config.yaml
arch: "ecapa_tdnn"
noise_aug: 0.002
n_mels: 80
hop_length: 160
spec_augment: true
win_length: 400
norm: "batchnorm"
stem: "single"
init: "kaiming_normal"
lr: 0.0024
eps: 1e-08
epochs: 1.0
lr_schedule: "step"
Rows from block 9, named by matrix and row number. Each number is 500 + 50 x the weight over its row's rms, rounded and kept within 0 to 999. All counts start at 0. Numbers have three digits each. After the name is the row's rms in percent of the matrix's.
# c30: last pointwise conv (model.blocks.9.c3.0.weight, 384x384x1), inputs 128-255
c30.250 099:445511510410489484531493483417491479479489411404452490519516511415539470449412580462436471451420380438559577456541485474434486507498552452472567508494462488551417523435467511492551423439473439476474470612431493457453454501514494514459404567405441454426493445421400486411513454393414503479453477486535516508505562574505480469533535586378485463428523524515576433494554454436440509481404
c30.251 100:550555469389498435564408539478572566518489434522451443517501523499434492471461343480397524416460439462509481502541514424530543503447455400412437449491557502476411513513463518400450476434551562480485513492427464400468418515473486505478474507485510503397431492547505478539525506438537480393510482468447584457507540466480524436457445566502559487525483531455433448515471406436442480503438
c30.252 099:502610453538585485521539459504552487468558485551504460615426458502500442492544423469559450482478483459473461438540555411493631522425494606444518552506534506456549515549439506533468509457508568466489577525495520543491578434441460480582527558468486487524586567470491503472505518523511524520482576459507530520558559512517516539492584501557419410606528531462559479510488532507596496545562
c30.253 094:508529528492563480484520496468546547518532509406399460485465527440477450522456404509456428580532526502413444480578524513445532490567479484515504566439557460523456536545412427493452439405496573518519401586500494503414430519516474551503496522414514558448384489488473477463408506472483462538557558410460495569478437443443543495493516554522589410470423498479529451573525501528482497529502
c30.254 102:452531522509546524450458483536450528568682540563550490461490471557551528573554514464432494577502541463525461491533485518442470511548575654532495535505543577529544570512498509540485525466454475524478575553503514522457527452577524547585525511462469570511468515550581495539509443551466601524435567486505465563400544474564500538481503490541455429493505504457511448563517528566589516505539
c30.255 100:521472498550533545430461541491413511501448458536512530476504521503408402501557518477432565481419524531414483451473497439528397419524430437523512476508521466482488443460459489381530532481450467527444392497517517394499499584474440510552486523544542502492462498559417505514515526469482460466574511515447516480502565578482487489435458483512574498431472437428420464492510417557461434442533
c30.256 098:473520495408415427559560441461473589498515522466499390569529452585467527438467492446428514513512543404562503490434475560452497469457436559487503483532453475434556491509512495482500448425439510486549454523508594424462472566485487444476375435486600523434505416544493473536388472574493526480443470582487554432474451498445448456397504487464480429430457465571508419454548577585485547497352
c30.257 114:571498509519541481475477514427438536534474442509525419475521503497484419532562434531443603418460491530580539516512425432460485514508552469485457533574484502502478459479460509467519427446503404446467523491591556521474383477441465464515498494458474471483532533542417429498532409514460503531420482395444540490356470512506579466459526465552549549464470438504468551554503466431539466461534
c30.258 097:519557416466445491530455409481636573413534423529451491361469472495406466505497434511574467447511524463394435500503551522438474526524452434516521563416523494542400479526522416457440502517538421434446545456488489505546447502350494474531527494529444445490476460529437402514523456520585450493628491535499489478496395553501445453493496484489492508516432509477543467474485513481426538400467
c30.259 105:560420577618562460391484535536444488500589543535467535451521529516467537429567599503522532438448440506463521479538426520549508464461523532536568490583545528481462489478529420523502520412435448429472483501428477459436476496562445491398497407541554524496469476476520465508441547530529480499540455442469473536474555545470523555440482506468503494482509458482479559541491500445481460489506
c30.260 104:458520555519447457497494494528494547482495527503483521433477453498454514510515405516487446485583442536488495476399432450547521427489474502536510493460509501508486491446414403467514435519456479480460466496532509464460430455444489449472539457474462512444421472460447459423447484472392490476509509462543503591444504450399426492539511436392472486440439367518346482531425475525514485478441
c30.261 091:415514547492452459587547526427573438538529480493495535500481498458496507540421504473540467516432515437490524457502371515486588497498482486551504522417519476540402389572393528381404530446436470533540550460428464464413494485579472427479422533443518549453526470446492466598488407485535410526577471548475410429453440508494514434410553451514430500498403379545453506570491508546416467570497
c30.262 096:514535494468456502507466497546468523553440501550483492551476533490530495543541513562459531628513654467541462491519495486438429414490604449438570400566540541498518457448544504444522481480469470492420483455518504544504508512450498582481544486521444494513489467439474568529562520443421505465495490481568464509603505492460534519520563507546547460529471558385455463526509521543512463603523
c30.263 088:472479453496386463504557459537483372533525629509507570448484518504493398536559539453559505538537604524556560591479533504445536467493515515570476552561460471471460484562453455597457523501512468603486533514536486518529583500448507530537536495566381459482467527444460548487555533527465565492484513601475517518451622425495570496484452473539643442472599521491490488518607495522590477551491
c30.264 087:489505447534401430426493549483484495478560432528470514477528528506449535489566514523428537444522518497577497443573509449509525553547505520514539514495563439394449511494461571467481425471435518421446485452553444464371531500477482509524462528461451496500435453463517495558500579576502390465547402484547532537459498545535522457462542461474488500516541543529531521545471487425504469508606
c30.265 088:410464529522466498534600496537498477500558549535476548452475432472511480463475512531614468483581481570520466519459545448536547523556518533462540519519522489473452564559491441543598522555433502514546419579536589475582537485527498515545576526580452448490561506484464592476544488531412559551546440483533514494517558405412498594520478425441486438542569555510599498431493524528516532558511
c30.266 090:505511436524465388507428412505465564553530554406555455511489446507483460475438491521519478436528502539467439478457484426441449511476528527462426499443447468401382451468510456430505529392490538510460464533556467418434472497572446442550535505572511454452421489530499461523585522515441481497499412481457438490555537517437467475433564468450483514518453482560469430537480539571602474439534
c30.267 104:591501501499495491504477564428411509494400556408487457439468489504463478469452531485496513476491502443484495521465479509444558424509405505378463438491535498535552480377450468472383571491493548543477431455515492513531470552456474522517442453538518532466481561480429495404528474520483456444497458483477514517473518430452435496425391488462632502505503509419489487489490422424438570444499
c30.268 096:501473577476518504454481531613528519446461510486473549472564484572479499461574433492526623508537550518529493561446555479500466471440591626488479510523476471388559481509418442485417551549517550525481489468628488530494556533519518496520530459528496498564550610508522526456502393454525527476572544561538577506485497527555581572518501460622507444464540538408513480450520461503560438474526
c30.269 093:510508503454521549514509463533457461503388431561479489449543618501482477527421540536471549503491556472505472466518482539553495513593542484457495462503497503556499462448474534478502467415506489431564593447484468521450450508460482474491484457486408451477427349451483454449503390511420388479440439513501478447485506502447470487496546478499448487422473479400469425429555543402457499524473
c30.270 097:535442475530477472556495494495488416507478495510558580607527511534544463463547459477480445419435510560491501458461471512536573578510571505459501487449576532596632572516536534540576570559521543377538548439390584524491482456538565531490519501475360492558450495460553502473510540426483499451492571515483563503491482515524522542541508518565499447593497434481526506462576609515494422596522
c30.271 098:554447504423496507506521418559503443504476590522460513564441483523496537535497678505548473530479578507477529518457549507511553554425510479415545495503615502436573486509539440539411558515589493498507530426490592611445564531528539539506552501540516499513475495518530428540472477485441537509466507609492548445500450500465523550431454505516536465491536545436551547486426518568525456597483
c30.272 117:532518595508527483452529451537691444510632513478581486480472535493484425478519561487478425530535511532480519467478515583466487520559494502595564473516469435414480508594512390555531513504511420473470438476479493425583447488498447515480495459471493692514506513536530451539349493429445520510579474552527544457588452556419552500481482555519455574415474489575433456507506518483516489474454
c30.273 102:529467580488527541456571452507545517483574562552533528506466473495560493457553573552547458548587468508485503542478526484526509480479492610556472443491531499435532475452525493448534485459549445534573576598549559483490541454564517524454527585474465517493540556485540543505412523459496503487428568500540474524553504398518509515502485459575598442568525524418515499530511482498508474579514
c30.274 110:450538620568474559477524480554581410506640476520550536588455443492492494494479526434455403482539556503512503517435527482544461462504493570546564434488505514488602444444514454512474465547549498486517434523469505532519522510493539425473493544442518646578529514569550521562472510488468544556534488546540547546567564473505546508537488485571423622531482543534576505494496469538485448493472
c30.275 108:489402574542430463450493509477531461495570499549503508530590467474490420547520453506469565538451481433511432574475463493509481415495557419543466512462536538522520456502459448472488428469521461506445403500531468464533424510413458445465551492524500581485594458541462598510490490504434452550515479531431474501487469519457405448512439536522531537489437444551435531497505420463457522447528
c30.276 120:527417593556480428510529445457540530458438462528507461487450561501510564537502470403420504476421475446512452500496511379484523444510431511556512448455503551489486554543437482541478544505419537491551486483453486489400427461449401495573418453455545647450530449520553411525515500532460429462504426547479513521411510495470427521545442499490540621461487432569475521531459517516485529513428
c30.277 101:461558455588492475532514477573492536527486528565548532499555506506484437527380521523538630427498449522447535540522535555585535512509529532442556500539539522543518428435569449479485500522533449538493476396497525482557515403482578579490543512486505470557483398493499440494477500482512546492522503506522541459519454472584491529524543413564463523458549511412423555595543514466571500466486
c30.278 100:551501491530491535546551563603545602617416477475547533517483465469549511467466479511423545489583578496536514523526534487465460413554479540498541473513506578407518504517493564619510614525482471506553544394522529513518504489476529474462379470483446476458416518496465504376485466510545531467462501445531507463469502399567563528550515561618430568542543520462536548540576538505529562583554
c30.279 090:452543416495529481446515461432415567471515443503419413467527411442546525573405448507499477503442477521513503509526430534492528400491516498433505502461553420594490489522422477429447481539423474504464509464522551378448419522474488458566544460356504536507504488522422531553465460482550530468479469463469372497464539467499485444501481461464475564448506522454492504495532561646409450506497
c30.280 097:477427294562579515451512501606568542622520503519525486554498506526503536508499424522427550526570484437572437569473511512425478535507501570534525524570475546553550493527429612523498514520498463513461467500412555503505547526456573527570479430508537417476487477479621497507525547524570551507549454395501472451444540482425505570573551494435524581500536506513519482509581441571558501521515
c30.281 093:510564507445504586454528568524546491521520534536544520553498497582508532473554553503605426518567559481465478498499556524510471557523465505529584465534445489407478457462505552577510496553494474453545476519500516602536493480567506520565514524428404542570521521524486474502521535522538468559554460451518538604517526414466602580572486508529468445450553453430541514573430497495519435544529
c30.282 101:486565524501479395445446489477515458428483539564452467498480548439467475436462453538494518513486478544515507508508447547528559516537495547498444585571537429469424499435426510478543458427476493457488501500553472459481514528522402465513587532517437567496428443476448533512517503437542540543536524516479445472434533510476474514555518503553546431468513437453533405526482463414449500453442
c30.283 117:486368458444435463606481514486474463498471431467454544570469580463499490505475536575429471425473529444499484499594495464435507429505446440544571566530611473527403595516481463452525500495481545404467538474495465488539521496517465467534476550493493559491460443497524445529523433457474530489478498492435506441450524547588506484405500509433473480509461460487541452497476478474464506542490
c30.284 106:531464483518525501513545463549334450419491536471572498505507509581430492554588473554512493506527533674545508504476598516537487463499560513503471457506545428489548527425505545498505542503547468501418560441506531526572535460468485486484544503488474400544532502538491543515592510456486539531466560458513450464479512497517554479464545527600514391497493464480555484509506505498578502567516
c30.285 094:467517542481429470565551553610551507485530580449551501551520525493458469519519436498522420511568551533495482533549525494486549499536433557552468467521504444506545531540517415533437508552436594564533493593510530556543567469481514511532560438554504424497471584482504507498549391446517517455515525480555500552469498430488452443473497453598550469502495549407484591456588501460589470515529
c30.286 100:483514616468526477551497507488385476471485511529459434606512464486390516483493500506516514523463446478579448453420562510473492552536541456443458432507412440508495515477439440452631507427468495438472549502459461533377432478513480435498559480454537591511522522515480466498554523543498463592544478420429595500476498548463507472400512491508458397485504411516424491469445449392422556451426
c30.287 107:505477469531509449438499610524555492557490504484455450647517531499490542509559586490487592487485458550513518444502448533501465578535492481517486497501614588490453612523469572474567479463463630399622565527458511513406465431509437525481480448538624461460427519518544428539423464535483457541502493501512479512467539565502548586457495503462441543501471524550496561587572569499507562455536
c30.288 112:492493446559489437497543484475440446463479486521483478476536535444582562509528478513447461494454426539517538515486456448511571493416451382438468455441516436486444456404496490470405380449494407504475456508495456503484460529485443476516543487445475539501441414562405447476530508456404397540533485560525480500561454593473499444420470475408498464502447491512539503540472448449487479545402
c30.289 098:515502488475527530530566446515514478536493486532507516455452486563425497460511490539467571496636579503498577537471450472445574506496478583454513429573531490500480477494549561535491473488480458560467503551638557513530522518473444500548379512464525497525512543582638541499494524579486523481536552472507495523512573542488519501510583460536550402555553571469605501559518499486477371562522
c30.290 096:495509485638415511419514526508469494520501504478559478522530526600508520423527506446515493587542496479416546543431492499437494465456488499491440438512578463459436473506496447567381576420641512497483515560539482487474492498573515539593448512573500545472490554407563556578505530477515543444626579491423532551537465498450492593482571435586522571543509499492491481559527479511549530538532
c30.291 095:548442531535516453575492568423505535529399534542460455545527575507538462524495479450501412495496518393489477477505521517457516490469376501537502542495459534500489368481432512395528549463455456454407392459502545430459415448466469479441516530482429463377516434455531493515483551511390511453490464481416453470447498484435473534499555459429480521454487512472449491469400469377496490471533
c30.292 097:508387634553475458480513587477475486497532493513480531507520476538510466524518553426580457601519468520471466513505488532489563496437483492609541429507427500458605512497491496526528506527520436558502404556599575486508485443525455578539573506494489498536512533564558507488619455548514497505487532588531573562606511473469572425473521554621552390515525546503449494491466512543486488525494
c30.293 093:535573549490501482455568475576448515645450475486625471533517497477551508456464511519584473547537498515502525513544513465512527446446479471504521460487412513525623545542493486593530538463480505451565420557483561450458457376534472559530476551503528477554568449488575570498554495492582494449449529570529486502557494477497565483566556523542441591582513552561488470508526516580479455518547
c30.294 094:510537490515429427550466536479493451525505471495488471436553598459511469471518552502491531418508520390501489513525529572520463518565458464527474523473550523515465467497345474502557437496567533515434482513557448547467427535527528534462487474474487524455519489566458502548565482483455438502375501535465468512478537478510546510484574609516507487447444417546515393587482408433542494445392
c30.295 109:508620439492476522480561570478383468526528491516447452487560525522421387545446470533474502500514522532501520529467534501492479421513479554415546454541469564509558456399403399548532552540550432445504465557577525539556582515487533545463471418483543558527476549512490534530531478437467553504453514518468541543438507536477548508518442486603571450475434492433475481499563543581581466524436
c30.296 098:548424449544604480494473525463523505448533500543490607591492583490558458465542467545514405595506474440465489579482547607532493433538543519501479493571420538415426463501530489495420472547483393612467497505555445518522551504484497601515568498488508530543522502575529540497544495520549531557553500457453444494524470469552548506545475495431545537525588552418566427466585573471641526554500
c30.297 090:518499527418519494520547568477545513523547584510423540482603481572496454524572508487527531486547543531462488491386519532518474576440522540560428542531494523492565507541548497618492527542471551467538465498553538532505478471430491477448536554501471519576569544412478563555519542498553528506466471517495512461620512511471501585512523478500510477522428519575472467425561461547471488630514
c30.298 101:519431523466429523541434508509444507541512447484438532590492542455489488552472524511517449486498510432446530482571463513408486479487463474479462477450489495488533469461565449444552598509515543468487459448462447483504431512511493547553419487443485599460502485547496462481570421375516509583425524575478502527444504537535522514434476528414400454491512398509446451482519519473538504511491
c30.299 091:513442461494540462470512524503506578556483510426618552443542442568530577490552498495546497494449485464450574469502581526502342481538493492442466522548528532433590467453489514460466570469487493481522491458533506508410497544535433574452516561540501444550556563473493501502440415474503485536482454440516476533518438509538512492599457571523485535490475532527484483518498434521494464491549