Weights of a small multi-label audio tagger.
Model: 8.61M parameters, arch ecapa_tdnn, norm batchnorm, activation relu, depths [18].
Training: adamw at rate 0.0024, 2800 steps, batches of 64.
Data: trained on single notes of musical instruments (NSynth), 184686 training examples, 1.0 epochs.
Rows from block 11 of a small multi-label audio tagger, named by matrix and row number. Each number is 128 + 32 x the weight over its row's rms, rounded and kept within 0 to 255. All counts start at 0. Numbers have three digits each.
After each channel's rows are labels from the 100 clips, of 14976, where the channel reaches its highest value: "loudest band" is the band of the loudest frequency at the time of the peak; "responds to" is what is common among them. Only what is clearly more common there than usual is listed. The data: single notes of musical instruments (NSynth).
# c30: last pointwise conv (model.blocks.11.c3.0.weight, 384x384x1), inputs 256-383

c30.342:129092123089122092161133106118044124133116096115170114140073157086144168115098106159162118097109123074120074131093111097104081132182150147146152164122078104146104171146142091147148109116073161079143146139102122111105102117151084155161092113150104097101108142096096157096087093155183119140114177099110063114119168150123140132126180108081091151167158147083085160120140167158169086119107
loudest band: 2000 to 4000 Hz
responds to: octave 7; keyboard; mallet

c30.62:071140121132075109108178150107133088135136115121076127112120139122104131146098100159130087115128129077119126124097156126088119189118122149117098113170122112135107148094128102061087122052053134067100124096059084078112133144136167142148166099132083095118067145112120127110123051125117186111062100089128085150156103121122136130094078125102095103168199097076085042139163164093058107092131
loudest band: 2000 to 4000 Hz
responds to: octave 7; keyboard; note: D7; pitch class: D

c30.173:105125134108080089141071114158074119143125097124118110106114158129137139158134144078096160166136122145090104035101116109114130219145124134091065128149104109106100123125112102054119059111069143133137078095104128134078114102147103098149168073140096139091046115102141082129156146150223092136085153139054108121163111129090158118041145127086116153047191102112123093113088135159116117103107
loudest band: 2000 to 4000 Hz
responds to: octave 7

c30.7:118125095148193152100091127116215148218107124067116074152120107073101115169110096194152087100099142112136148096171125120100132095156213131123173150114100131163134162133106077057145099158092136114098135097144084155139117136153088086176110109105133106149139085158122138148143095110191116087117137111096123133146123109103115094076132183138124128084083133100077148105083182126184128060084
loudest band: 2000 to 4000 Hz
responds to: mallet; synthetic; octave 4; octave 7

c30.158:144096155074090144167145109166084103134086072114106074073144087098108164176139119083084126098105160134200109122133097077133144142123139097089081080103099139135100144151110117118148116106111076149122132094108145169145079164124081145096075087122202131116125152078086153161078097052152198131180130088125156103119133114130116156109126173101128106129140139170115125115060208127119113145128
loudest band: 1000 to 2000 Hz
responds to: octave 6; pitch class G#

c30.355:087168139097164072135116118082126104220093159109121150128154101159103144128155115167166132113114166085131062077096161101135132131141178121112120108116102126173113117131107078075158117096128126129133114103110126183093146136168128077099098103130121123105199101080070087119161095082118117176237173105133113158160134081146206149100157109114123119093124075111131156123055173166159127091176
loudest band: 2000 to 4000 Hz
responds to: octave 3; mallet

c30.150:124103174141115140095144126123133119111112063100111079100099167129147127130144154179093128091121133156093123112081117107116133161150139128108115184139054086157105090143126095164118085137179143111114128127130142199126075154127140124051120123139154140114078099128154122132147173127181084092069105131057102103151115088110106145058111119133131138107121153100163062128133114077091113152164
loudest band: 1000 to 2000 Hz
responds to: octave 6; pitch class C

c30.24:134100076076118113148168125152131102148144100095152072153074139141132143154098104128200156111120160123160095135044130110109137124091151098103093114138116136148137115097063153059068121116152092107135136095122146151139182147111094112176084091112139067080150043130077142107101130113117068159139122086092157162165116106142167171134154114136122087102088153137152155128147148130165147102156
loudest band: 1000 to 2000 Hz
responds to: electronic; octave 6; keyboard

c30.277:122180133073121045101110136063108137195131096120122089162105102137116141075155129101146147167135116151066090126112092068158048159112186104063102149082102120146066161132162105120104118155132119074114081114116116089104118143135113120094138112118139119079108195117155141049148077096111117141132171118137076144174118135120091142107119150088167089166140132071076148134105140108163172091224
loudest band: 2000 to 4000 Hz
responds to: pitch class F#; octave 7; note: F#7; note: F#3

c30.242:140095144117111145132089130092148154137091085177140094100116151134130145090118144098097139136112068131137152112138113049131117118138201108103107137146127107129078136087058106145128095123108123069041074138090121181168118120143085111155118090104173143066111109091115101123115140095070100148139066157163090126132107127134116192131123096136131145081136134179078095095090199127105141126168
loudest band: 1000 to 2000 Hz
responds to: octave 6; guitar

c30.108:188173146105087121157146146144164129165150079113121145134096135131130150106112129132090164141120099179119102108093126136161110155100186114115127111093085086176141177097120133105074119133122157150067160136169104114123124187112069143121103138068131109065149137085121098147118115158168144150114157066107060167129099081107145134091081153093156178099126158076107028132109117149134124102106
loudest band: 2000 to 4000 Hz
responds to: octave 7; acoustic; pitch class F#

c30.198:105100174189117117101119150148144124090079116082083133166159072141092156108092154108119146084096135105141122132089117072106161148131178099169071102109099088138092120093113150126075148091144119146114128147087093166140109189081133097188087093091106144057100118148126150149146129103150090110145037095119051114125068086082087145065098074059098117099147047128166143142083096147144123117153
loudest band: 2000 to 4000 Hz; 1000 to 2000 Hz
responds to: octave 6; pitch class C#; octave 7; note: C#6

c30.177:112095136106111136129080114109176132094100108134087079141149134137061120151094138094099079123116090125138132090074122113136086119121069114121089123111055150135081086160166129102093141095083121112127108091100084138121120152167116120135122126104086085132072096091077125120116116124105144101054117083215114129145090165163137087139112072084122143109157145080057118110133104142115147089122
loudest band: 1000 to 2000 Hz
responds to: octave 6; keyboard; pitch class G

c30.142:125108108120109134039113161117127074157222100130123134102073077134138156152103130119108165150127104061125121130096132114093113027109202171098085154129133118143160173101140100100119093128095170144147115124143103114135096149107148104081115140107141127096142090102120113182119135126169108159143142142081158150114154100119078122124084116122097149093081094152131160112088099126109123115169
loudest band: 2000 to 4000 Hz
responds to: octave 7; mallet

c30.382:071117111172193126115108118055088069120130149135091114114104133109162082115125154124168148131103154140072084169118113104092139099146152114107108109111135118111105118115160123144094162137064100113129110080115111114146093123103098098145124106107096132072082104129092129141168141109114115113192149124123109168116118125106130137079157087088137057132137162113141130127113026113109097141162
loudest band: 1000 to 2000 Hz
responds to: electronic; octave 4; organ

c30.340:147177175144137134106123101121090089112183112094116099101108136103126150159125117108138074127176097109165086116115175087137150098142210081115112135151109091143120103120163124144134131160124154093117147112100116100126092089107136094127054156103087129075128121094097176092228133114127103086101139091128130081109125078133132147089128061143125137156106114113114181118147103107157118136143
loudest band: 2000 to 4000 Hz
responds to: octave 7; keyboard; mallet

c30.39:100072149087131114102101107199064134116139115155125167094120056150158117145107129105122116111087108128128174066141126114047142152110083061071124124089142099175119114123085141198179150132108107115106100105195115114144115128122080107129126121059089092098123127113142164091122063177125086121094118169102069091103109105094074068093119157111060154138104083116079131103086099063097130157101
loudest band: 1000 to 2000 Hz
responds to: acoustic; string; octave 6

c30.167:123127161108117092109117130124156109073175137135126111143022121120137131131084148136044165129101095078128136084084113161147114204070110126109108137153112103143169147147093118091014085158116123171034102149172114134103149092106134137132116121126067135092073098132138104039115119101157144147059096128143061155103125094147111067138103122141099133229104117095105129160146152062168145148172
loudest band: 2000 to 4000 Hz
responds to: octave 7; mallet; pitch class B; note: B7

c30.368:152239111143149150155119107121129115123114056138144113121073119088105075118137080065114099080139155107100129106127189135070077173175079093135140060142128053126137172151153063091172078150144075110171171075140095173170125143173119103118184122114144121086114116128095136144071095129121089151123162147146096160152126103105140116112136117159115186111119124148151105119131157113095134136151
loudest band: 250 to 500 Hz
responds to: octave 2

c30.48:110130146125095085157081118107151139173086109150100121126095132093107122122154167159146086100100045110123193088102167137150116126159116101147112116139171075111132153150068124090091082162095082149068138112166137131109129083170107131098110084085116175116150104126137100164180125131139109171141152057142109176135150148114092141120142108113102073116129107151086175069067109083119154099092
loudest band: 2000 to 4000 Hz
responds to: organ; pitch class F

c30.92:122088154100105132115122128070147089166105143088116106146030084139133092099115146075107082114081115146153078084139113068119084081073152086112161145144126161156135162090063118094104118101116119144112131128108116174113125097091079090104118142105075117092092088103173161133066062069177119131163085089134134123141142115137060161111117065121107104091073075137100178082079134131159154132098
loudest band: 2000 to 4000 Hz
responds to: octave 3; octave 7; mallet

c30.46:087049163146146183052104111152118136124090117086139131140086109080121096159147116104101166083203153098149126144141125098099139120159119101116107146073135120131090140169117084085097079100114161070131065129078137094121132108140050163144138129135116118107109133080158180109126108130190146151165149125074156130149152129141112109168133131114154059147157171103144153148166125067182077130141
loudest band: 1000 to 2000 Hz
responds to: octave 6; pitch class A; keyboard; note: A6

c30.258:093174148104115125101159176129171149140186104155103133181062107085116132121115148124147100050107134129147092023084057163133067130148078131111089081061097138165164199132127098062088090102149152127092103126103115110097131126144144108198205130114119123093064146117080111107119117205146153142107136078099081105098127094060110095117108148114079117132146108109119168184106131085143125124122
loudest band: 2000 to 4000 Hz
responds to: octave 7; guitar; pitch class G; note: G7

c30.128:155076161120111107163137109141142154156078139093158138113151179064161131092127162126139122130169049153122090157177126114114093138079130096137145075107102145151156165117136120109091138163123082079131087115076155139061128145078102103089115118125117099165124065137141131114073126128216096134117083151125097101114126157137109184142126139150104096106100145093133115117119082034136148110127
loudest band: 2000 to 4000 Hz; 1000 to 2000 Hz
responds to: octave 7; octave 6; keyboard; guitar

c30.234:150121153098104136097086128095139121136164118123135126152140074082132074105103136136124086116125122122128119119073101113137091159136175134140105101126162070166103142114122114059101117102110117136136031119052089068080118011139132111199123116082106129146126140106103184107181113117125111130183127100105141134121131135161094100154147079151112041137056099118120126121094099107113105086142
loudest band: 2000 to 4000 Hz; 500 to 1000 Hz
responds to: pitch class G; mallet; octave 7; octave 5

c30.205:101088117078106073166102134118067076122118144146093143139104200139124085092127121101091113122169108103090122103074103152088091143125136117115189139111069089160117170128187106088116087117104109084096107041092077075062169124151175101103147131133072154095075199148150135142109073086160121142070079074082076154061081140126058134155172124141136144094123160051128086137100107100183084114116
loudest band: 2000 to 4000 Hz
responds to: octave 7; mallet; keyboard

c30.194:125138129122196125150119104077163116143097114115106144128157087099141144119118133157168132170070126076096059116072191102122099108142150117099111141096140151108062088137144135080171116142115157133123077108118117141101092135157145175151102100085041124110168122129071110129197148137134097135199125114128118132207155124144189118123178102102107136094087095119095127114156119087171106083108
loudest band: 1000 to 2000 Hz; 2000 to 4000 Hz
responds to: organ; pitch class D#

c30.269:121109116095099102134125090130073112068098134095129106110078156105130183148102152030127143135150080104136109138112060143202116107121134090125095146119154156138102080079113130107115081108131126123151093186109092118136198096112090112095120158136134093168127069133142085093133087099128153060123114143071136140067140147135112172090111132100127067084093182096163120094131115072131171088157
loudest band: 2000 to 4000 Hz
responds to: octave 7; pitch class B

c30.134:088187114091126051143081142127094135149087075085101095085132070099184159139113089104102105037104077088100170084109124137085137135079170103094124090141092101108078118136089144171170057144115132110087114106184143122163140149106100114132135090051081161130094120122019132127127122081143100125097138087036146104150125091088048123129082120127170146136152106178161136053119158145112113121200
loudest band: 250 to 500 Hz
responds to: octave 4

c30.106:107119178087158118089101117143085130087075120068116110085119145094143117099119099095140125109113123127080137074121099086095126161102073158133105152127077089146043151075111109086111104140129096102101046097106119156122115089120089097110116081068111131055113065117153129102118135180154114122140112097081083123110112081118111126103155075126111120044139109078105126100122112142139101078082
loudest band: 2000 to 4000 Hz
responds to: octave 7; pitch class C; note: C7; keyboard

c30.30:145092129087155144095137131080132149093104090154108201145094183149140089168124096177139106106130126086103104126089117097135075120148111112129128173174083161148108112110120153103160135135124168091117129132117154169115126148132112100156127137117085120102090110082114173135091149127161158096167131091154147091125097145142118235086167095125157108105108131184089099134063141137144157099086
loudest band: 2000 to 4000 Hz
responds to: octave 7; keyboard; mallet

c30.96:136108090159079108067044156106131049117042076114147114105124145090132078085095112123039041114214168101112142110141075147089157150079111104114109135094119138127128136108126102111106115102129121110139091113112076158094102135087202085114111090169123099107067145122099101145110094165126094172102101075119154065134079095130102121126107122104119132121146105091113045076139196136129080146161
loudest band: 500 to 1000 Hz
responds to: octave 4; pitch class F#; pitch class D

c30.255:116098127173141150159109118111174122171162087107117044125095083075098079139106101110047120148124116093123126099116101154147139129157112120090138129092099148119083157128108148072081071120107130134053130088164075154076108087112043156139115070091105161064129137102079155168140119109103043114064075071118085127137176106178081146112178169159101121151155067093114136109138092080150093154172
loudest band: 1000 to 2000 Hz
responds to: mallet; octave 6

c30.220:132152120066129115163101083092092099155106178080146153096124133134098110110121080134113133152084151135148135139085145085137146173113109113148175134077066110112086162137140098130143142150152136109142128145124140173112131164123125150078108076136092114096163075078140066140135109072155140125154174061149122109130140117049158213119148102124150180044153141169103073068112137098105082118157
loudest band: 500 to 1000 Hz
responds to: octave 5; pitch class C; note: C5; vocal

c30.187:100114150118134125088097077122112081165126159119119155129103124068141191106082158115127148115112135141119134087133078139111134130179188160123124097125127071141147116092142097114135079154140171121098074119132144148101100141166127115196119127153164125124178124091103136137148072084149128175122152139113106101128134185087084124130121103079118140135140158144121137118147085085128132105128
loudest band: 1000 to 2000 Hz
responds to: octave 6; instrument family: guitar; mallet; pitch class E

c30.310:086136198139120077113077111144106112109068108131117116103121166130159103101077130163127177169139124159110140082070130112096139166129134147068116141093124114128100186130123037159106124117134110120127135070118162110096126194154160101094120117103103076078059117138155096129153076149109078124143108132131105094131082151111134141117104076090111088186134106130126094153119087078143121121158
loudest band: 1000 to 2000 Hz
responds to: acoustic; mallet; octave 6

c30.356:101081097120080104174117145079167113173071108069212142103117114098131166065158148149145074111088166103201148100141107064101137104071127071128072122149097096107094150129116166120125106168162081117150134132170133171154070183117105142075133129116152108175112162098136112182126083109200132080180126109156160145150166115144130151092118146119097150069079149144106169058097134132148075097188
loudest band: 1000 to 2000 Hz
responds to: octave 6; octave 5; pitch class G#; instrument family: organ

c30.183:128141158134139125174081144190159109145127089135068102101131147114103071162090140150158106123116140073100109103089099154133101145132147163082099070083116087115096112112131120109140066110127130144116139053145104165079058124144129113159091118128126043102159154124072109132185056100149099115133149110154094105165156090093125134138174118053096118120161089135124132151056127107150159124176
loudest band: 2000 to 4000 Hz
responds to: octave 7; pitch class C; mallet; note: C7

c30.248:109110185103174085140097053089143103191122162113128119130145142167143119104097105157187087132106170115096107149123167128120146164138168105084129114114053091151100126076124094082134105145168097110126107099091134131105132138157087106144094095147077092110121088133061127092156123093151054109181164140094078098175111157142143090104209064107176153150149126093114155141103122095157095093100
loudest band: 2000 to 4000 Hz
responds to: octave 7; instrument family: mallet; pitch class C#; note: C#7

c30.259:093198123127192124102097084122144101170068135110112117107140079121119084071139081197127042113116139099083126091129161069075121169164219092103140134107082109145153132177181117104169181148135095144121185120142115182089126105163140101109142104121093113101142122090097133129199122098194168161224194172131107125182153118135179163091210114102108159101143110129075148115137145130085078129126
loudest band: 2000 to 4000 Hz
responds to: octave 3; mallet

c30.250:123108143063158119142133131137119130114096165067106112110128111152092083083115087127102173085059150141154106139073104111104080067077125120115102165112136108133094062101129145078179078109166117107115121059147089131106080152102172097123092105075126076123141104129110194155073135145131097151143086146113084112080107119101080148106130113122121127110124113106074130101083102146102148124138
loudest band: 2000 to 4000 Hz; 1000 to 2000 Hz
responds to: pitch class D; octave 7; note: D7; octave 6

c30.278:081083095130088123096168093105147123132210092101117106160111121131128130127101062112133117138103148126151131153106128121117127098144203103094162115116121067158116139147106119128052125127139132047160100095157097105099137065129113115145100133105125119110121132117139101166149150143181109110177150102081145117157148116121126133142099159129127119191130126165120194134125117086145175104177
loudest band: 2000 to 4000 Hz
responds to: octave 7; mallet

c30.228:099132203109155119024072156138067121188118153097118106115139150105112097106085126157154130134096119060098109134084149144116077116137152123108086152092138084107091115075141091186152049111058081109116186149207072140101103190150066167103102109081134098060186113155091129153156137098122127101129103120115077121113095132115140150087166140100049099132135177112085130127154092072134107091133
loudest band: 1000 to 2000 Hz; 2000 to 4000 Hz
responds to: octave 6; pitch class C; vocal

c30.257:160119079140125145129119115135135144160139111108092102143136116148101032138092086113111108108118117097144116150136141106082159093180188120089086151079111068078128122148167119090117081167096149085072115103146113108152097104128102135138140137097139124135139182105076150174131077086151129142178149148088050114096102125140049124153081115151089160106161099168097147127133103176129104086126
loudest band: 1000 to 2000 Hz; 2000 to 4000 Hz
responds to: pitch class D; octave 7; note: D7

c30.213:152090068074120097097123146128142146104137124062064097103120115071157090146091051145138147104149087140159113150154113087112121117068135155164147148080121061140114130107093184164101142056141111102102091127107114115151095073145128067102086103130134175092112125146126122111091164112172101115141104108101100095144062141103104080060059121132119172141155091103146147123103153128089114146158
loudest band: 2000 to 4000 Hz
responds to: octave 7; pitch class D#; note: D#7; instrument family: mallet